Rows from block 3, named by matrix and row number. Rows with one number belong to one neuron. Each number is 128 + 32 x the weight over its row's rms, rounded and kept within 0 to 255. All counts start at 0. After the name is the row's rms in percent of the matrix's.
# fc1: first MLP up (model.blocks.3.ff1.fc1.weight, 1152x192), inputs 0-95
# fc2: first MLP down (model.blocks.3.ff1.fc2.weight, 192x1152, transposed), outputs 0-95
fc1.178 093 [130  89 142 128 128  41  98 128 128 113 118 177 128 128 128 170 198 101  77 181  97 128 123 161 128 128 159 119 140 128 128 114 130 116  62 137 128 152 132 195 134 128 146 146 201 128 110  99 128 164 177 163  84 126  82 128 128  93 171 132  88 108 153 109 128 154 117 103  81 131 168 113  91 107  48 128 146 115 151  89 171 134  89 123 128  43 128 128 128 144 128 128 143  67  92  88]
fc2.178 083 [135 128 128 194 128 115 140 128 128 188 128  63 128 128 128  62  59 128  55 128 128  73 175 128 128  79 110  70 108 137 151 128  95 128 128  93 149 132  90 120 128 111 173  95  84  99 135  93 127 124 125 225 167 128 108 102  67 128 176 128 128 128  83 128 128 168 128 128 133 128  93 118  86 128 102  82 113 187 128 110 147 105 135 167 121 128 166 136 177 128  33 128 100 143 128 128]
fc1.179 096 [ 42 128 128  77 128 128  73 135  69 128 128 181  75 107 128 159 128 128 128 128 128  98 128 199 128 101 152 128  36  95  63 107 128 122 128  90 128 159  68 115 104  99  94  90 128 158 128 168 154 148 128  96 128 169 178 128 128 128  83 158 128 139 128 128 106 128  99 128 177 128 191 127  93 128 119 166  79  75 112 128 114  58 116 128 128  90 128 158 128 129 128 148  95 128  86  71]
fc2.179 094 [128 128 159 118 128 103 128 148 131  96 121 154 168 185 123 128  86 128 119 195 128 113 194 128 128 128 138 121 162  90 128 117 125 133 124 128 128 149 128  88 176 196 119 108 118 137 170 116 161  70 114  93 128 119 128  99 162 128  79 165 104 100 138 123  65 128  59 132 128 113 128 128  98 112 139 128 128  92 128 128 146 123 172  81 209 128 163 128 131 108 143  90 128 168 147 120]
fc1.180 104 [177 214 128 180  93 122 128 189 137 128 153 191 161 118 195 188 114 147  77 128  91 166 128 128 145 128 128 186 118 111  96 128 113  77 128 125 150  83  96  74 174  80 128  87 128  93 128 134 128 119 128 155 131  91 107  99  68 130  57  89 100 144 118 173 189 144 157 156 180 164 128 128 128 100 162 128  68 151 150  96 118 151 128 128 128  88 113 128 128  81 128 149 128 128 141  89]
fc2.180 114 [159 104  49 138 121 128  61 128 173 128 169 128 128 121  75 128 175 111 117 140 136  68 128 128 161 102 114 145 150 128 128 115 171 113 191 128  65 137 128 167  90  51 128 128 128 149 128 119  94 137 134 128 213 128 128 103  89  84 158 171 128 128 134 187 128 111 110 126  88 128 128 153 128 128 128 104  82 128 128  95 128  96  84 128  65 103 110 128 117 128  67 120 120 169 128 128]
fc1.181 108 [ 91 150 141 128  97 169 131  89 103 116 118 128 128 114  88 176 165 171  89 128  58 150 159 183 113 128 117 110 111 128 106 111 161  79 105 128 164 138 105  99 130 128  92  91  68 114 128 123 122 153 128 200 128 141 128 175 128 114 138 128 119 143 122  79 149 106  88 128 138 151 160  65 128 171 199  69 128 128 128 129  86  96 128 175 123 128 143 128 128 106 140 142 128 149 183 102]
fc2.181 113 [ 96  87 131 142 210  74 167 117 107 128 125  98  94 120 106 128 117 107 128 162 158 150 155  98 128 128 142 159 157 116 118  89 128 128  78 128 128 128 168 128 128 110 122 196 159 119 186 128 135 128 109 177 150  69  61  54  96 128 177 122  84 183 156 168 128  85 122 179 124 165 140 154 105 128 128 126 189 128 116 128  91  84 138 156 156 128 168 158 118  52 112 103  64 164 136  88]
fc1.182 104 [141  71 165 126  64 150 163 128 158 129 164 140  98 128 128  95  86 128 151 152 128 105 154 137  88 112 104 169 117 181 128 128 128 128 165 128 128 128 128 132 149 110 125  98 123 168 191 117  16 138  82 148 114 124 128  89 147 134 100  92 128  84 175  87 178 104 153 153 141 149 156 224 128 156 152 128  85 160 106  90 128 136  71  99  86  81 128  74 128 160 174 128 163 128 128  90]
fc2.182 106 [128 145 136 147 163 109 117 155 134 179 125 166 159 128 138 128 129  92 128 128 168 186  98 114 110 112 128 133 160 119 128 104 128 139  72 147 111 146 197  70 150  48  67 183 128  54 103 160 184  94 128  42 159 128 128 128 128 128 104 197  68 128 147 128 128  91  81 142 110 141 102 104 180 146  86 175 128  76 128 128 134 141 152 130  83  88  96 143 124 128 161 127 128  68 175 118]
fc1.183 088 [142  96 136 127 103  83 148 188 128 140 128 193  96 128 161  98 179 128 151 161 122 107 128  96 143 128 128 125 128 128 128 128 200 144 123 183 128 151 128 138 120 203 121 128 199 128 128 128 171 128 161 138 126 135 128 136 124  96  88 128 120 128 128 117 150 128 121 146 168  85 164 138 128 106 106  96 128 128  81  72 171 172 128 176  84 197  79 137 117  80 193 128 128  24 155  83]
fc2.183 086 [128 147  80 154 169 143 128 128 128 139 128  83  95 128 128 128 134  65 142 118  87 128 128 124 128 128 128 138 176 128 128 151  79 103 128  44  97 112 140 118  94 144 123  40 101 114 128 164 128 124 175 134  95  68 127  94 149 128 157 184 128 114 128 128 128  92 109 128 133 128 128  81 128 150 145 153  94 128 128 218 128 141 187 109 128 113 225 128  99 128 134 143 128 178 128 171]
fc1.184 098 [141 128 128 128 109 170 128 112 153  75 128 128 128 206 128 128 107 128 163 100 163 110 124 154  90 122  94 128 128 121 128 123  86 112 186 145 128 129 121  71 198  93 125 115 128 128 128  88 128 189 180 142 128 128  97 121 128 128 109 136 128 128 152 163 101 126 191 133 120 158 183 128 150 198 158 167  59 197 186  59 128 129 173 154 169 154 128 151  59 170  74 121 114 188 105 126]
fc2.184 096 [149 128 128 183 128 160 128 128 154 165  55 137 128  96 120 174 151 156 137 201  60 186 112 128  75 142 148  97 124 146 171 128 114 136  83 173  98 105  91 103 114 153 134 128 169  89 116 128 128 128  86 131 159 105 128 107 136  63 128 137 152 128 128 163 157 205 128 163 128  78 119 159  55 150  63  95 121 128 116  82 128 137 124 116 128 128 162 128 110 128  97 120 137 128 107 127]
fc1.185 100 [128 159 156 206 176 128 128 128 195 209  35 121 185  84 212 103 128 111 192 156  90  80 142 154 119 114 131 128  86  81 128 166 128 136 148 106  84 120  79 157 128 128 153 109 114 166 128 143 142  57 125 128 128  94 128 208 171 161 128 151 127 164 160 128  88 128 155  89 146 128 128 102 139 147 210 128  93  95 128 154 118  97 156  49 128 128 148 166 119 103 146 168 108 131 152 115]
fc2.185 098 [128 128 128 121  86 146 158  52 134 128 128 128  88 159  88 146 154 177 105  55  73 128 128 191 134 168 128 110 101 135 183 128 123 128  71 147 128 128 136 194 132 128 144 128 133 101 128 211 128 101 181 128 157 128 166 151 113 167  98 148 128 122 112 129 128 187 128 173 128 128 128 128 183 126 123 204 170 128  68 128 164 128 128 128 128 133 105 128 210  84 131 124 104 128  78 194]
fc1.186 092 [165 128 105 128 128 118 156  86 115  99 128 128 124  31 192 128 196 156 128  82 128 133 128 128 128 163 128 128 145 128  95 148 122 100 134 166  93 104 141  67 170 110 128 126 128  85 128 128  95 115  91 128 128  70  40 145 118 128 109  65 128  54 166 128 156 157 119  60 120  91 128 152 128 149 128 128 164 128 128  99 109 154 130 167 111 113 181 139 150 128 135 100 105 203 176 191]
fc2.186 096 [146 154 128 128 201 194 124 107 128 193 159 147 128 187 119 109 128 128 166 137 128  84 191 100 128 102 154 204  94 128 151 116  85 128 128 139 143  81 128 188 128 142 128 204 128  37 150 128 165 125 128 151 132 100 218 128  99 161 160  89 103 116 197 128  60 106 143 128 139 128 128  50 195 128 183 113 138 145 143 128  86 118 115 128 124 138  90 205 128 119 169 143 104 128 131 117]
fc1.187 114 [157 144  86 100 128 100 106 128 136 125 189 181 149  78 128 169  98 154 128 146  98 128 112 150 147 180 128 172 203 113 128 107  79 128 165 128 128 101 194 128 128 102 102 128 136 128 128 128 105  90  92 144 177 142 128  92 128 131 148 137 175 128 203  76 128  46  73 128 128 105 206 131 128  71  94 132 128 128 128 201 167  67 102 155 112 188 108 150 128 128 128 109 128 128 128 141]
fc2.187 118 [146  33 133 128 142  77 146 109 128 108 151 128 129  47 160 128 187 115 166 130 128 128 154  94  85 128 100 128 127 151  67 200 128 163 169 103 182  82 176 128 128 139 117 127 181 128  63  84  58 104 128 128 120 154  88 128 128 146 128 161  92 128 102 104 187  90 194  99 128 121 128  94 128 132 128  69 210 131 108  90 128 114 109  98 142 102  85 128 134 145 121 128 145 151 152 159]
fc1.188 100 [152 128  82 128 181  78 154 147 128 128 169 193 128 169 128 128 128 128  88 153 146  58 107 142 128 170 160 128  89 141 188 128 128 128 128 112 102 144 128  50 118 147 128 128 128 128 128 165 128 175 160 101 128 128 128 137  83 128 167 160  79 128  82  69 136  88 101  85 183 128 128  94  99 128 114 105  90 167 179 128 120 156 182 161 185 147 128 128 128 115 111 173 140 128 104 128]
fc2.188 098 [128 107 128 128 128 103 128 142 124 128  79  67  94  96 128 101 178 128 128 103 128 118 118 151 128  62 128  96 177  83  96 177 109 100 143  93 128 144  61 176 135 128 164 110  92 159 128 131 128 183 128 140  56 128 165  70 128 128  82 117 151 109 128 128 128 186 128 128 128 128 128 104 128 128 133 128  79 133 128 118 178 128 128 146 154 128 122  73 114 128 128  62 128 166  90 128]
fc1.189 101 [ 71 176 123 126  92 157 128 157  29 147 106 206 128 128  94 151 121 128 128 121  99 113  76  90 128 128 179 128 173 128 128 139 103 125 128 129 162 157 161 123 123 154 128  97  68 109 155 128 102 107 128 151 176 181 178 128 128  84  88 107 128 173 156 193  91 152 128 109 128 128 200 102 128  65 126 128 101  84 101 120  76 159 106 112 128 128 146 128 142 117 160 118 128 128 128 100]
fc2.189 100 [136 161 128  90 102 152  16 155 100 180 134 106 108 128 113 206 222  57 128 128 158 128 171 128 128  91 149 162 128 128  97 137 128 178 108 127  88 114 128 128  83 175 140 121 128 138  72  85 128  74  85 164 135  65 122 125 128 120  63 197 115  68 128 140 138 123  94 139 128 138 102 128 128 134 111 178 100 128 132 161 128 128 128 145 144 128 128 128 128 114 115 123 117 128  44 133]
fc1.190 098 [128  89 139 126 132 171 125 128 128 159 128 153 161  50 168 128 144 174 128 169 173 128 135 128 128 185 128 128 121 107  97 185 108 148  81 128 171 128  99 128 128 112 110 133 195 166 128 128 191  89 128  83  74 128 128  90  94 128 113 157 112 128 151  88  82 152 154  77  82 128 182 180 128 158 191 128 104  82 157 105 173 128 167  69 135  79 105 166  90 189 128 149 179 110 154 158]
fc2.190 089 [ 91 128 128 100  95 128 161 123 216 137 139 200 163 128 153 168  98 128 128 128 128 118 181 128 169 188 128 128 135 126 128 127 137 128 155 177 136 106 128 178 181 117 137 133  70 189  75 108 128 168  53 183 159  74 124 176 127 164 112 128  58 128 123  58 128  95 128 159 128 101  96 128 111 137 175 103 151 140  72 147 139  95 117  46 197 128 128 123 155 128 126  87 116 183 128 197]
fc1.191 089 [176 147 174 116 156 189  62 128 128 116 128 139 128 115 128 128 128 186 128 136 128 126 121 128 176 143  80 128 128 128 151 128 197 128 152 128 124 216 128 162 128 147  89 107 141 181 104 116 192 133 151 150  81 117 181 194 108 128  80 171 128 128 128 128 201  79 168 169 128 104 190 148 128 115 138 158  89 128 148  95 148 127 128 155 128  57 128 128 128 115 128 128 118 168 122 148]
fc2.191 093 [101 128 160 128 179 105  75 128 120 128 102 133 108 154 133 157 161  84 134 128  82  86 104 126 128  77 120 105 185 163 123 128  52 127 128 132 107 115 125 173  98 146 159 127 128 128 157  96 168 194  70 117 128 129 180 128 128 225 153 128 173 100 128 131  73 128 134  69 128  77  90 142 124 128 128 173 156 128 144 123 136 183 139 128 153 170 139 144 138 128 128 128 128  94 191 128]
fc1.192 101 [118 128 128 128 128 155 162  64 128 109 101  38 152 128 128  86 128  79 103 128  78 146 128 104   7 134  71  96 128 128 128  78 109 128 157 104 128 164 130 128 143 128 165  80 160 200 128 128  50  96 128 125 128 137 153 128  32 128 165 133 190 121 135 150  84 128 122 128 128 144  92 128  93 124 150 166 162 115 128 159 100 128 157 109 108 128 213 141 128 128 162 115 186 148 171 141]
fc2.192 086 [134 132 128  95 128 120 130 113 114 128 133 175 111 128 122 128 136 128 142 128 130  52 185  88 128  75 128 128  75 102  89 123 157 114 128 128 128 190 128 128 190 138 132 146  94 128 152 128  72 112 203 136  73 151 128 128 128   0 160 128 110 128 159 128 128 170 144 128 141 114 128 103 128 100 128 126 128 128 169 128  75 141 128 128 152 128 168 113 128 141 128 130 159 128 128  65]
fc1.193 104 [ 97 168 160  71  95 175 128 156 128 100  80 128 136 136 151 100 128 128 132 165  96 128  69 128 145 128 128  77 135 159  80 128  83 118 142 128 104 128 162 185 128  89 128 128 136 168  87 128 162 128  64  88 112 190  90 208  68 195 116  87 127 128  78 128  98 152 116 128 180 128 109 120 227 128 139 128  99 143 113 128 128 157  59 128  95 166 167 128  81  96 134 138  78 181 173 111]
fc2.193 102 [128 108 110  49 154 128  58 142  94 122 128 109 128  18 128 146 128 179 173 128 159 128 184 135  90 128 160 137 140 146 128  58 139 151 154 128 108 115 128  54 128  87 128 119 147 127 148  88 151 128 128 186  81 128 128 128 128 102 116 121 128 175 128 114  96 121 159 128 142 128 118 128 127 128 102 128 128 128  82 128 119 163 151  95  71 113 179 164 121  82 128 143 128 109 115 161]
fc1.194 091 [ 69 107 138 128 178 105 176 178 164  99 113  38 128 128  87  54 160 103 141  88 197  81 128 149  84 144 128 112 160 175 118 128 171 145 168 128 120 128 112 101 177 150 128 100 128 111 124 102 128 128 120 181 106 107 128 168 133 128 128 175  82 181 128  89 128 105  75 104  37 127 141 128 128 201 135 158 128 170 170 173 135 117 128 188  90 150 146 122 107 128 155 128 128 128  99 177]
fc2.194 094 [ 83 124 128 128  81 145 116  83 128 128 128 128 105 168 128 128 122 179 183 155  71 128  98 128 128 133 113 143 132  85 128 174  69 119 109 128 108  74  60  71 128 101  99 128  65 155 167 105 173 128 128 128 176 181 128  58 159 132  97 128  79 118 158 128 200 164 195 156 156 128 113 100 128 144  68 125 114 128 139  83 192 102 128  84 128 194 112 152 132 146 140 176  69 130 109  96]
fc1.195 115 [112 231 132  93 127 119 128 166 175 102 128 143 169 133 180 176 103 186 128 136 107 128  64 107 112  89 144 112 138 190 128 152 128 118 128  67  87  98 148 128 163  73  90 177  99 228 128 114 128 126 106 180 170 128 128  92 150 128 128 128 128 178 128 200 125 128 102 114 128 118 128  90  71  48 150 128 128 128  96 128 108 144 184  73 140 139 135  87 122 151  59 126 182 103 128  81]
fc2.195 116 [168  93 112 183  97 147 161 104 128 200 129 145  95 122 106 211 209  45 189 120 153 128 128 143 152  85 108 128 128  98 126 128 180 128 121  97  82 128 172 102 140 128 100  99 128  94 107 125 128  88 124 114 207 128 169 132  76 173 128 149 128 128  98 128 128 144  84 127 128 129 143 154 111 103 128 215 112 108 181 130  92 159 102 128 106 115 128 118 137 106 117 127 128 146 120 110]
fc1.196 095 [170  58 128  40 148 128  70 178 128 156  81 128  72 127 167  82 128 127 128 128 128  79 146  67 128 110 128 128 195 128 128 124 153 115 110 128 179  74 164  72 136 120 128 120 111 169  88 149 128 128  94 128 128 118 156 148  82 171 124 127  81 128 115 128 137 126 127 149 128 132 113 128 128 177 179  91 182 198 155 143  65 141 128 128 119 103 141 100 128 153 157 128 166 128  87  68]
fc2.196 113 [ 21  85 128 128 184 128 172  41 157  57 128 156 128 128 122 179 128 147 221 130 171 128 128 104 128 161 157 128  63 125 182 137 128 139 157  89  65  98 127 127 128 104  84 124 128 182 164 143 128 135 128 174 128  78 132 119 128  55  97 119 146 112 127 112 168 130 128 128 110 200 137 128 124  89 165 103 128 133 165 127 128 152 163 118 141 128 128 128 117 104 193  90 171 128 195 129]
fc1.197 103 [128 112 128 137  66 176 128  88 141 171 171 167 146 213 143 113 128 133 108 128 101 128  80 113  66 128 128 160  91 128  70 128 128  83  86 126 128  85 140 128 162 153 128  75  75 101 128 105 127 112 128 172 151 195 181 128 162  81 158  96 209 128 128  68 128 143 108 128 128  88 191 128 128 128 155  90 102 132 172 128 181 170 151 128 190 116 173 156 158 186 133 107 130 168 126 128]
fc2.197 096 [117 150 134 115 207 109 128 114 174 154 128 128 128 128 128 169 128   9 128 109 128 128  75 196 150 128 128 108 128 128 143 128 128 128 128  93 128 153 154  79 128 130 130 128 128 163 175 127 152 128 189  63 128 106 128 128 128 120  56  91 128 163 156 128 128 132 103 110 122 249 106 150 157 137 149  99 128 128  80 128 128  62 113 119 118 128  91  99 104 166 121 153  88 145 177  89]
fc1.198 103 [ 99  32 125  91 117 128  84 177 128 128 128 128 128 128 128 128 161  86  99 153 128  69 102 157  88 163  77 146 164  94 165 116 113 128 133  89 132  23 128 128 146 128  89 126 117 128 156  68 108 128 120 156 176 128 128 128  69 128 125 141 128 128 161 195 128  71  81 128 114  97 194 143 160 163 128 189  79 126 149 106 128 128  87 128  83 215 128  77  93 128 128 153 140 128 102 128]
fc2.198 093 [128 109 128 128 188  82 128 146 189 128  80 160 128  90 126  96 128  53 154 128 133 152 126 128 124 113 128 109 106 179  65 128 130  82 175 136 130 205 128  62 108 128  10 128 128 121  68 128 128 108 180  33  94 139 157 128 179 112 147 128 128 130 155 128 128 141 128 128 128  71  64 128 148 112 128 128 188 157 196 156 132 128 127 119 128 121 127 127  59 194 107  84 139 128 177 128]
fc1.199 095 [124 128 126  84 128  96 128 128 122 223 115 128 168  47 159 121 165 128 128 128 128 169 128 128  72 141 167 166  89 131 147 103 128 174  81  72 153 108 206 106 128 128 108  44  86  95 155 128  95 128 128 128  76  99 125 167 128 123  93 128 128 164 128  82 131 114 169 110 128 107 128  83 117 146  57  49  90 119 147 112 128 130 128 109 128 184 128 128 128 165 122 195 169 128 176  95]
fc2.199 095 [156 110 128 156 128 215 150 108 175  86  24  83 185 128 128 107 121 130 170 128 122  88  95 128 128 130 128 128 128 143  65 100 128 128 159 151 154 128 128 144 128 128 128 157 128 128  64 128 124 128 100 128 128 141 134 140 147  91 114 128 116  84 128 132 161 135 128 128 138 128  69 175 108 128 139 128 169 144 174 190 128 147 114 120 123  92 128  98  63 133 128 128 128 163 120 128]
fc1.200 097 [162 107 188 111  83 117 128 209 179  90 128 159 143 138  86 113 162 185 140 128 173 106 151 104 128 127 173 122 156  56 128 102 108  88  85 100 128 128 128 127 167 128 128 128 142 132 159 178 112 128 128  88  56 112 107 171 174 108 161  84 114 151 212 124  83  79 128 158 169 130 157  82 172 128 161 128 164 128 128 162 128 128 154 159 140 129 167  76 153  85 161 106 125 109 145 128]
fc2.200 096 [146 129 106 187 124 128 121 128  61 164 163 128 118 165 104 112 124 158 118 128 152 121  58 147 128 148 147 102 128 159 146 197 178 131 172  92 128 114 108 128  74 128 128 128 128 114 178 156 126 195 105 128 128 135  66 128 128 175 128 128 128  69 128 128 128 105 164 187 128 163 132 100  94 131 128 125 128  99 128  37 128 176 110 143 128 138  72 184 128 128  71  91 133 128 154 128]
fc1.201 095 [129 169  91 163 183  94 104  98  82 180 146 128 122 128 128 128 124  37 189  92 179 128 194 168 104 125 106 139 128 125 162 141 128 176 147 120 128 151 171 129 114 104  65  81 172 108 116 177  55 128  98 130 128 111  57 111 128 105 119  95 113 160 128 128 167 128 128 162 137  89 157 167 106 228 128 173 128 194 173 125 151  72 128 141 176 107 118 128 118 128 102 147 128 134 166 150]
fc2.201 088 [163  67 173 153 128 128 207 128 128 132 138 128 128 128 115 224 120 128 151 128  36 129 157  88  59  81 128 121  75 151 114 164 146 128 124 101  89 128 128 140 155 128 148 109 164 128  58  70 143 102 128  97 128 155 141 128 138 128 175 128 125 175 131 112 153 116 128 110 128 128 128  87 128  69  60 128 128 107  35 128 121 128 122 124 128 128 124 128 128  98 133 170 127 128 208 110]
fc1.202 110 [162 108  96 128 159 164  94 128 161 165  90 119 128  98 149 163 128  77 114 164  75 173  90 174 128 128 185  58 102 128 128 128 128 121 128 128 176 153 128 128 201  66 107 140 157  81 128 175 188 169 149 107 128 128 150 128  87 143  77 128 128 128 128 128 128 134 168 139 112  81 128 128 154 128 128 128 128 163 128 128  84  95  99  76 126 175  62  63 128 128 109 128 101 126 211 118]
fc2.202 108 [150 128  94  95 128  63  75 187 149 139 178 145 122 110  91  83 200 130 130 128 112  86 106  65 156 192 128 160 128 128 167 142 116  88 128 125 100 101  89 157  88 133 128 128 128 120 128 145 128 128 153 155 173 128  84  40 128 128 153 106 128 195 104 136 127 128 181 128 129 171 166 150 114 118 173 120 160 133 126 154 169  90 128  80 204 146  82 128 128 191 108 141 128 128  99 128]
fc1.203 090 [115  60 142 139 128 128 167  92 156 174 109 222 115 128  85 184  87 147 118 116 114 128 128 170 128 113 128 128 175 142 169 186 149 103  81 128 128 110  82 184 182 145  83  96 208 128  97  99 184 128 144  80 146 106 133 108 128 172 128  79 126 128 117 169 113  93 103 151 111 128 126 128 135 128 184 128  91 123 163 116 128  97 128 207 116 116 128 180 128 128 128 101 128 108 128 122]
fc2.203 089 [186 164 128 158 162 128 128 127  78 111 162 138 152 128 128  73 119  94  89 128 144  95 175 169 128 158  93 128 172 128  78  81  94 128 128 128 128 128 181 128 167 128 119 107 107 113 131 128 110 159 117 132 128 128 128 103  83 128 134 176 106 128  81 161  64 128 128  83 128  71 128  70 128 185  78 128 191 128 128 128  67 128 127 107 185 134 128 128 178 128 115 128  87 170 212 104]
fc1.204 095 [110 124  88 128 128 141  94 102 112 165 160  91  81 130 146  99 158 103 114 128 114 128  80  98 156  71 137 128  84 128 139 113 180  98  99 128 128 151 128 116 128 128 167 209 163 162  93 105 162  97 106 147 138 128 171 137  64 128  64  82  84 104 156 236 128 116 163 123 157 107 106 255  98  86 130 114 121 128 178 158 155 128 128 136 173 128 120 128  98 128 128 128 128  85 128 154]
fc2.204 109 [178 147 118 140 161 163 128 128 128 112 128 161 121 107 128 128 142 149 202 146 170 128 128 186 105 128 128 130 128  91 157 184 147 128 117 128 166 128 113 186 128 128 128  76 128 128  93 128 118 128 142 142 128 128 173 101 128  99  95 128 138 128 115 119 128 128 128  75 149  92 118 128 128 128 156 147 128  93 113 132  69 131  38 128 116  79 154 128 128 109 128 128 178 127 126 128]
fc1.205 107 [180 128 167  67 128  72 128 128 128 160 128 204  71 156 128 138 128 128 114 123 156 128  65 119 155 113 128 190 128 128  87 152 120 128 109  82  98  83  80 177  62 192 120 128 101  59 104 160 128 128 145  96 128 150 131 149 116 189 108 128  98 187 128 128 128 104  94 116 128 133 128 128 149 128 147 171 147 128 150 169 161 118  76 161 128 105 128 186  81 113 131 152  74 128 128 171]
fc2.205 112 [128 142  95 128 128 128 148 132 124 138  59 156 128 163 169 158 166 111 189 128 131 164 170 128 128 128 124  87 128 185 121 128  61 107 128 200 109 167  87 113 128 128 128 114 142  97 173 128 172 115  91  60 139 137  87  87 128  95 128 128 128 100 170  83 128  82 162 134  87 153 163 128 147 128 128 128  98 102  94 118  96 150 194 106 128 175 132 191 128 110 193  92 108 120 128  88]
fc1.206 098 [157 142 110 152 128 165 133  93 119  59 156 128 128 128 134 128 128  65 128 118 128 108 105  75 155  72  64 128  79 163 111 106 148 158 128 209 138 172 133 132 128 128 128 128 153 148 116 128 110 158 184 128 128  99 128 141 145 144 128 128 160 128 171  94 163 107 210 128 128 128 101 139 106 128 133 155 198 128 104 172 128 102 128  56  93 128  89 172 200 162 128 128  97 124 128 157]
fc2.206 091 [ 71 128 135 140 128 104 118  49 140 128 219  82 128 151 134  91  88 124  91  71 128 109  44 145 135 174 163 163 181  95 152 108 128 128 102 121 102 172 128 112 151  96  77  86 133 128 128 128 128  58 161 128  54 170 186 115 128 169 200  84 144 135  86 128  99 128  94 181 128  74  83 122  84 128 128 157  87 116 130 172 132 144 128 221 107 128 128  83 149 142 153 145 156 128 128  97]
fc1.207 095 [133 128 105 156 128  72 128 186  97 175  75 128  63 169  63 139 128 102 101 171 160 128  79 128 117 125 128 144 120 128 128 117 130 106 173 167 128 121 101 103 128 123 134 136 120  66 128 138 117 170  98 182 144 128  99 153 114  64 128 128 128 124 128 128 108 128 140 160 128 190 184 106 128 135  85 128 141 128 153 146 128 142 186 230 128  59 146  79 172 136 144 114 128 113 112 128]
fc2.207 095 [128 138  81 117 184 159 128 128 109 137  91 149 178  55 128 141 128 128 165 131 109 128 166 105 112 128 128 157 168 183 126 128 128  82  90 166 128 128 122 128 126 195 164  60 128 128 128 128 128 128  86 112 113 111 128  96 163 128 128 128 128  95 128 142 128 128 128 116 128 106 177 109 145  88 180 154 113 128 102 186 128 110  73 104 121 114 172 153 128 129 143 140 128 196  77 128]
fc1.208 097 [144  90 128 138 128 173 128 165 128 124 111 166 112 133 147 128 164 186  82  79 128 116  72 159 126 128 149 186 136 134 178 130 110 128 157  96 104 114  88 150 185 128 107 185 128 107  52  84 114  85 128 128  89 173 126 128 128  53 128 163 166 162  93 128 128 148 105 122 128 128  82 101 145 110 150 128 128 128 128  94 158 153 128 128 128 121 151 128 175 187 178 141 106 128 128 112]
fc2.208 110 [128 189 134  65 156 115 107 144  91 131 128 153 155 128 101 154 128 149 119 152 128 181 170  38 112 128  75  86 194  99  53 106 157 128  89 151 128 138 140 110 104  89 136  97  91  62 128 138 128 117 141 152  49  49  98 198 128 191 118  60 161 128 154 128 145 133 154 154 128 138 159 128 117 128 128 128  87 124 136 135 128 162 128 128 139 152 149 183 128 177 110  96 128  62 194 162]
fc1.209 086 [128 128 128 145 128 125  88 148 128 185 128 128 128 128 130  42 100 131 139 114 128 128 128 128  78 171 153 122 128 180  93 206 156 110 128 129 120 128 128 128 119 128 109 155  97 128  68 152 128 123 149 128  80 128 177 128 138  94  56 113 128 107 128 141 128 128 103 128  86 128 129 163 176  84 199 151 173 128 128  72  93 152 121  80  69  95 128 128 174  86 128 128 128 128 124 146]
fc2.209 101 [138 101 171 127 128 108 165 122 153  98 128 128 105 188  99 170 128 171 136 128 111 125 125 128 124 140 140  57 128 128 179 118  46  70 178 176  73 128 122 190 128 108 153 128 173 142 128  81 185 141 114 133 122  98  70 126  96 128  93 109  83 115  84 128  99 119 159 128 128 128 178 163 118 128  80 128  94  90 104 111 154 187 160 136 190 116  77 128  94 166 151 128  92 164 158 129]
fc1.210 103 [121 128  99 175 114  58 128 128 130 217  80  92 100 122 139 128  76 142 128 194 102 178  77 162 124 128  66 128  49  76 128 135 144  77 168 128  89 184 128 155 175 145 128  56  98 117 128 143  85 126 162 108 128 128 144 124 209 143 155 157 111 135 139 128 146 163 123 128 164  29  98 115 153 128 128 128 157 151 144 167  93  68 128 101  57 128 128 100  96 124 128 105 128  88 186 120]
fc2.210 111 [134 112 128 136  54 137 128  95 128 122 169 145 128 185 128 128 128 188  76  81 101  79 128 147 128 161 128 128  72 128 139 147 140 146 181 124 127 158 128 148  49 177 154 128  80  77 160 176  88 128 207  79 151 197 121  98 136  44 128 128 128 128 128 128 106 116 128 142 201 128 144 128 169 145 145 177 128 166 122 130 137 187 107 128  49  77  64  84  72 164 103  89  74 142 128 142]
fc1.211 100 [149 123 111 128  63 128 100 114 128 205  61 155 128 128 115 128 167 190 152 128 160 128  90 100 162 105  96 128  85 128 125 102 128 179  87 157  74 128 128 154 128 129 128  77 182 187 128 128 128 117 128 159 128 108 128  80 128 161 135 145 113  66 111 128 108 124 163 145 128  51 172 178 174 104 168 149 197 168 108 110 167 107 128 181 140 128 104 122 158  94 151  96 116 158  86 153]
fc2.211 092 [122 155 138 128 138 128 117 128 121 220  72 166  93 128  83 128 175 140 128 142 114 147 128 128 121  87 173 176 101 109 115 128  69 144 128  89 188 187 104 121 152  91 129 128 213 128  82 109 128 128  21 128 128 104 128 166 128 179  70 128 110  86 128 168 106 145 136 152 173 170  97  98 110 136 128 128  94 155 128 221 128 128 128 128 128 163 128 128 176 109 128 128  67 128 142 169]
fc1.212 092 [111  95 100 112 128 132 128 138  62 128 135  82 146 129 123 120  96 140  97  78 128 142 128  57 153 155  86  99 104 128 107 176 128 144  97 102  58 156 107 154 181 128 130 173 128 160 128 182 174 149  83 128 137  75 128 128 140 153 144 128 147 128 214 112 128 128 133 135 152 128 114 128 187 136 129 128  82 128 121 128 128 128 109 128 128  72 107 102 162 128  95 127 124  34  86 110]
fc2.212 086 [124 128 140  54 139 158 128 128 157  62  88 128 128 112  57  98 125 121 128 130 121 137 159 186 128 150 167 128 128 124 165 128 153  84 128  75  83 174 128 179 158 151 149 155 109 103 133 128 110 122 128 128 104 164 117 149  95 128 126  92  94 212 105 142 130  99 128 122 155 128 128 145  88 116 228 153 128  88 114 178 128 117 189 155 128 173 128 127 158  73 123 198 194 175 158 128]
fc1.213 103 [128 126 128 128 135 166 169 128 196  98 224  64 112 122 185  99 128  76 109 126 116  54 146 128  82  96 146 128 128  74  99 150 128 145 128 128 128 140 128 120 123 136 152 174 128  77 128 128 170 119 135 128 128  93 128 128 104 138 136  86 128 113 167 128  87 151 150 128 115 106  76 160 106 128 176 190 128 128 152 128  82 128 134  95 161  96 108 100 128 128 119 128 129 170  57 147]
fc2.213 100 [104 128 128 135 176  96 128 128  86 128  71 140 128 100 142 140 128  59 101 137 169 138 100 128 124 171 128 177  63 136 198 128 159 133 128 128 128 128 128 113 128  26 104  61  43 121  98 158 124  50 128 103  77 180 142  69 107 128  87 142 128 158  74 128 146 128  92 118 153 179 168 128 154 150 128 128 101 128 126 128 205 128  93 204  71 128  82 114  55 128 126 128 128 128 128  66]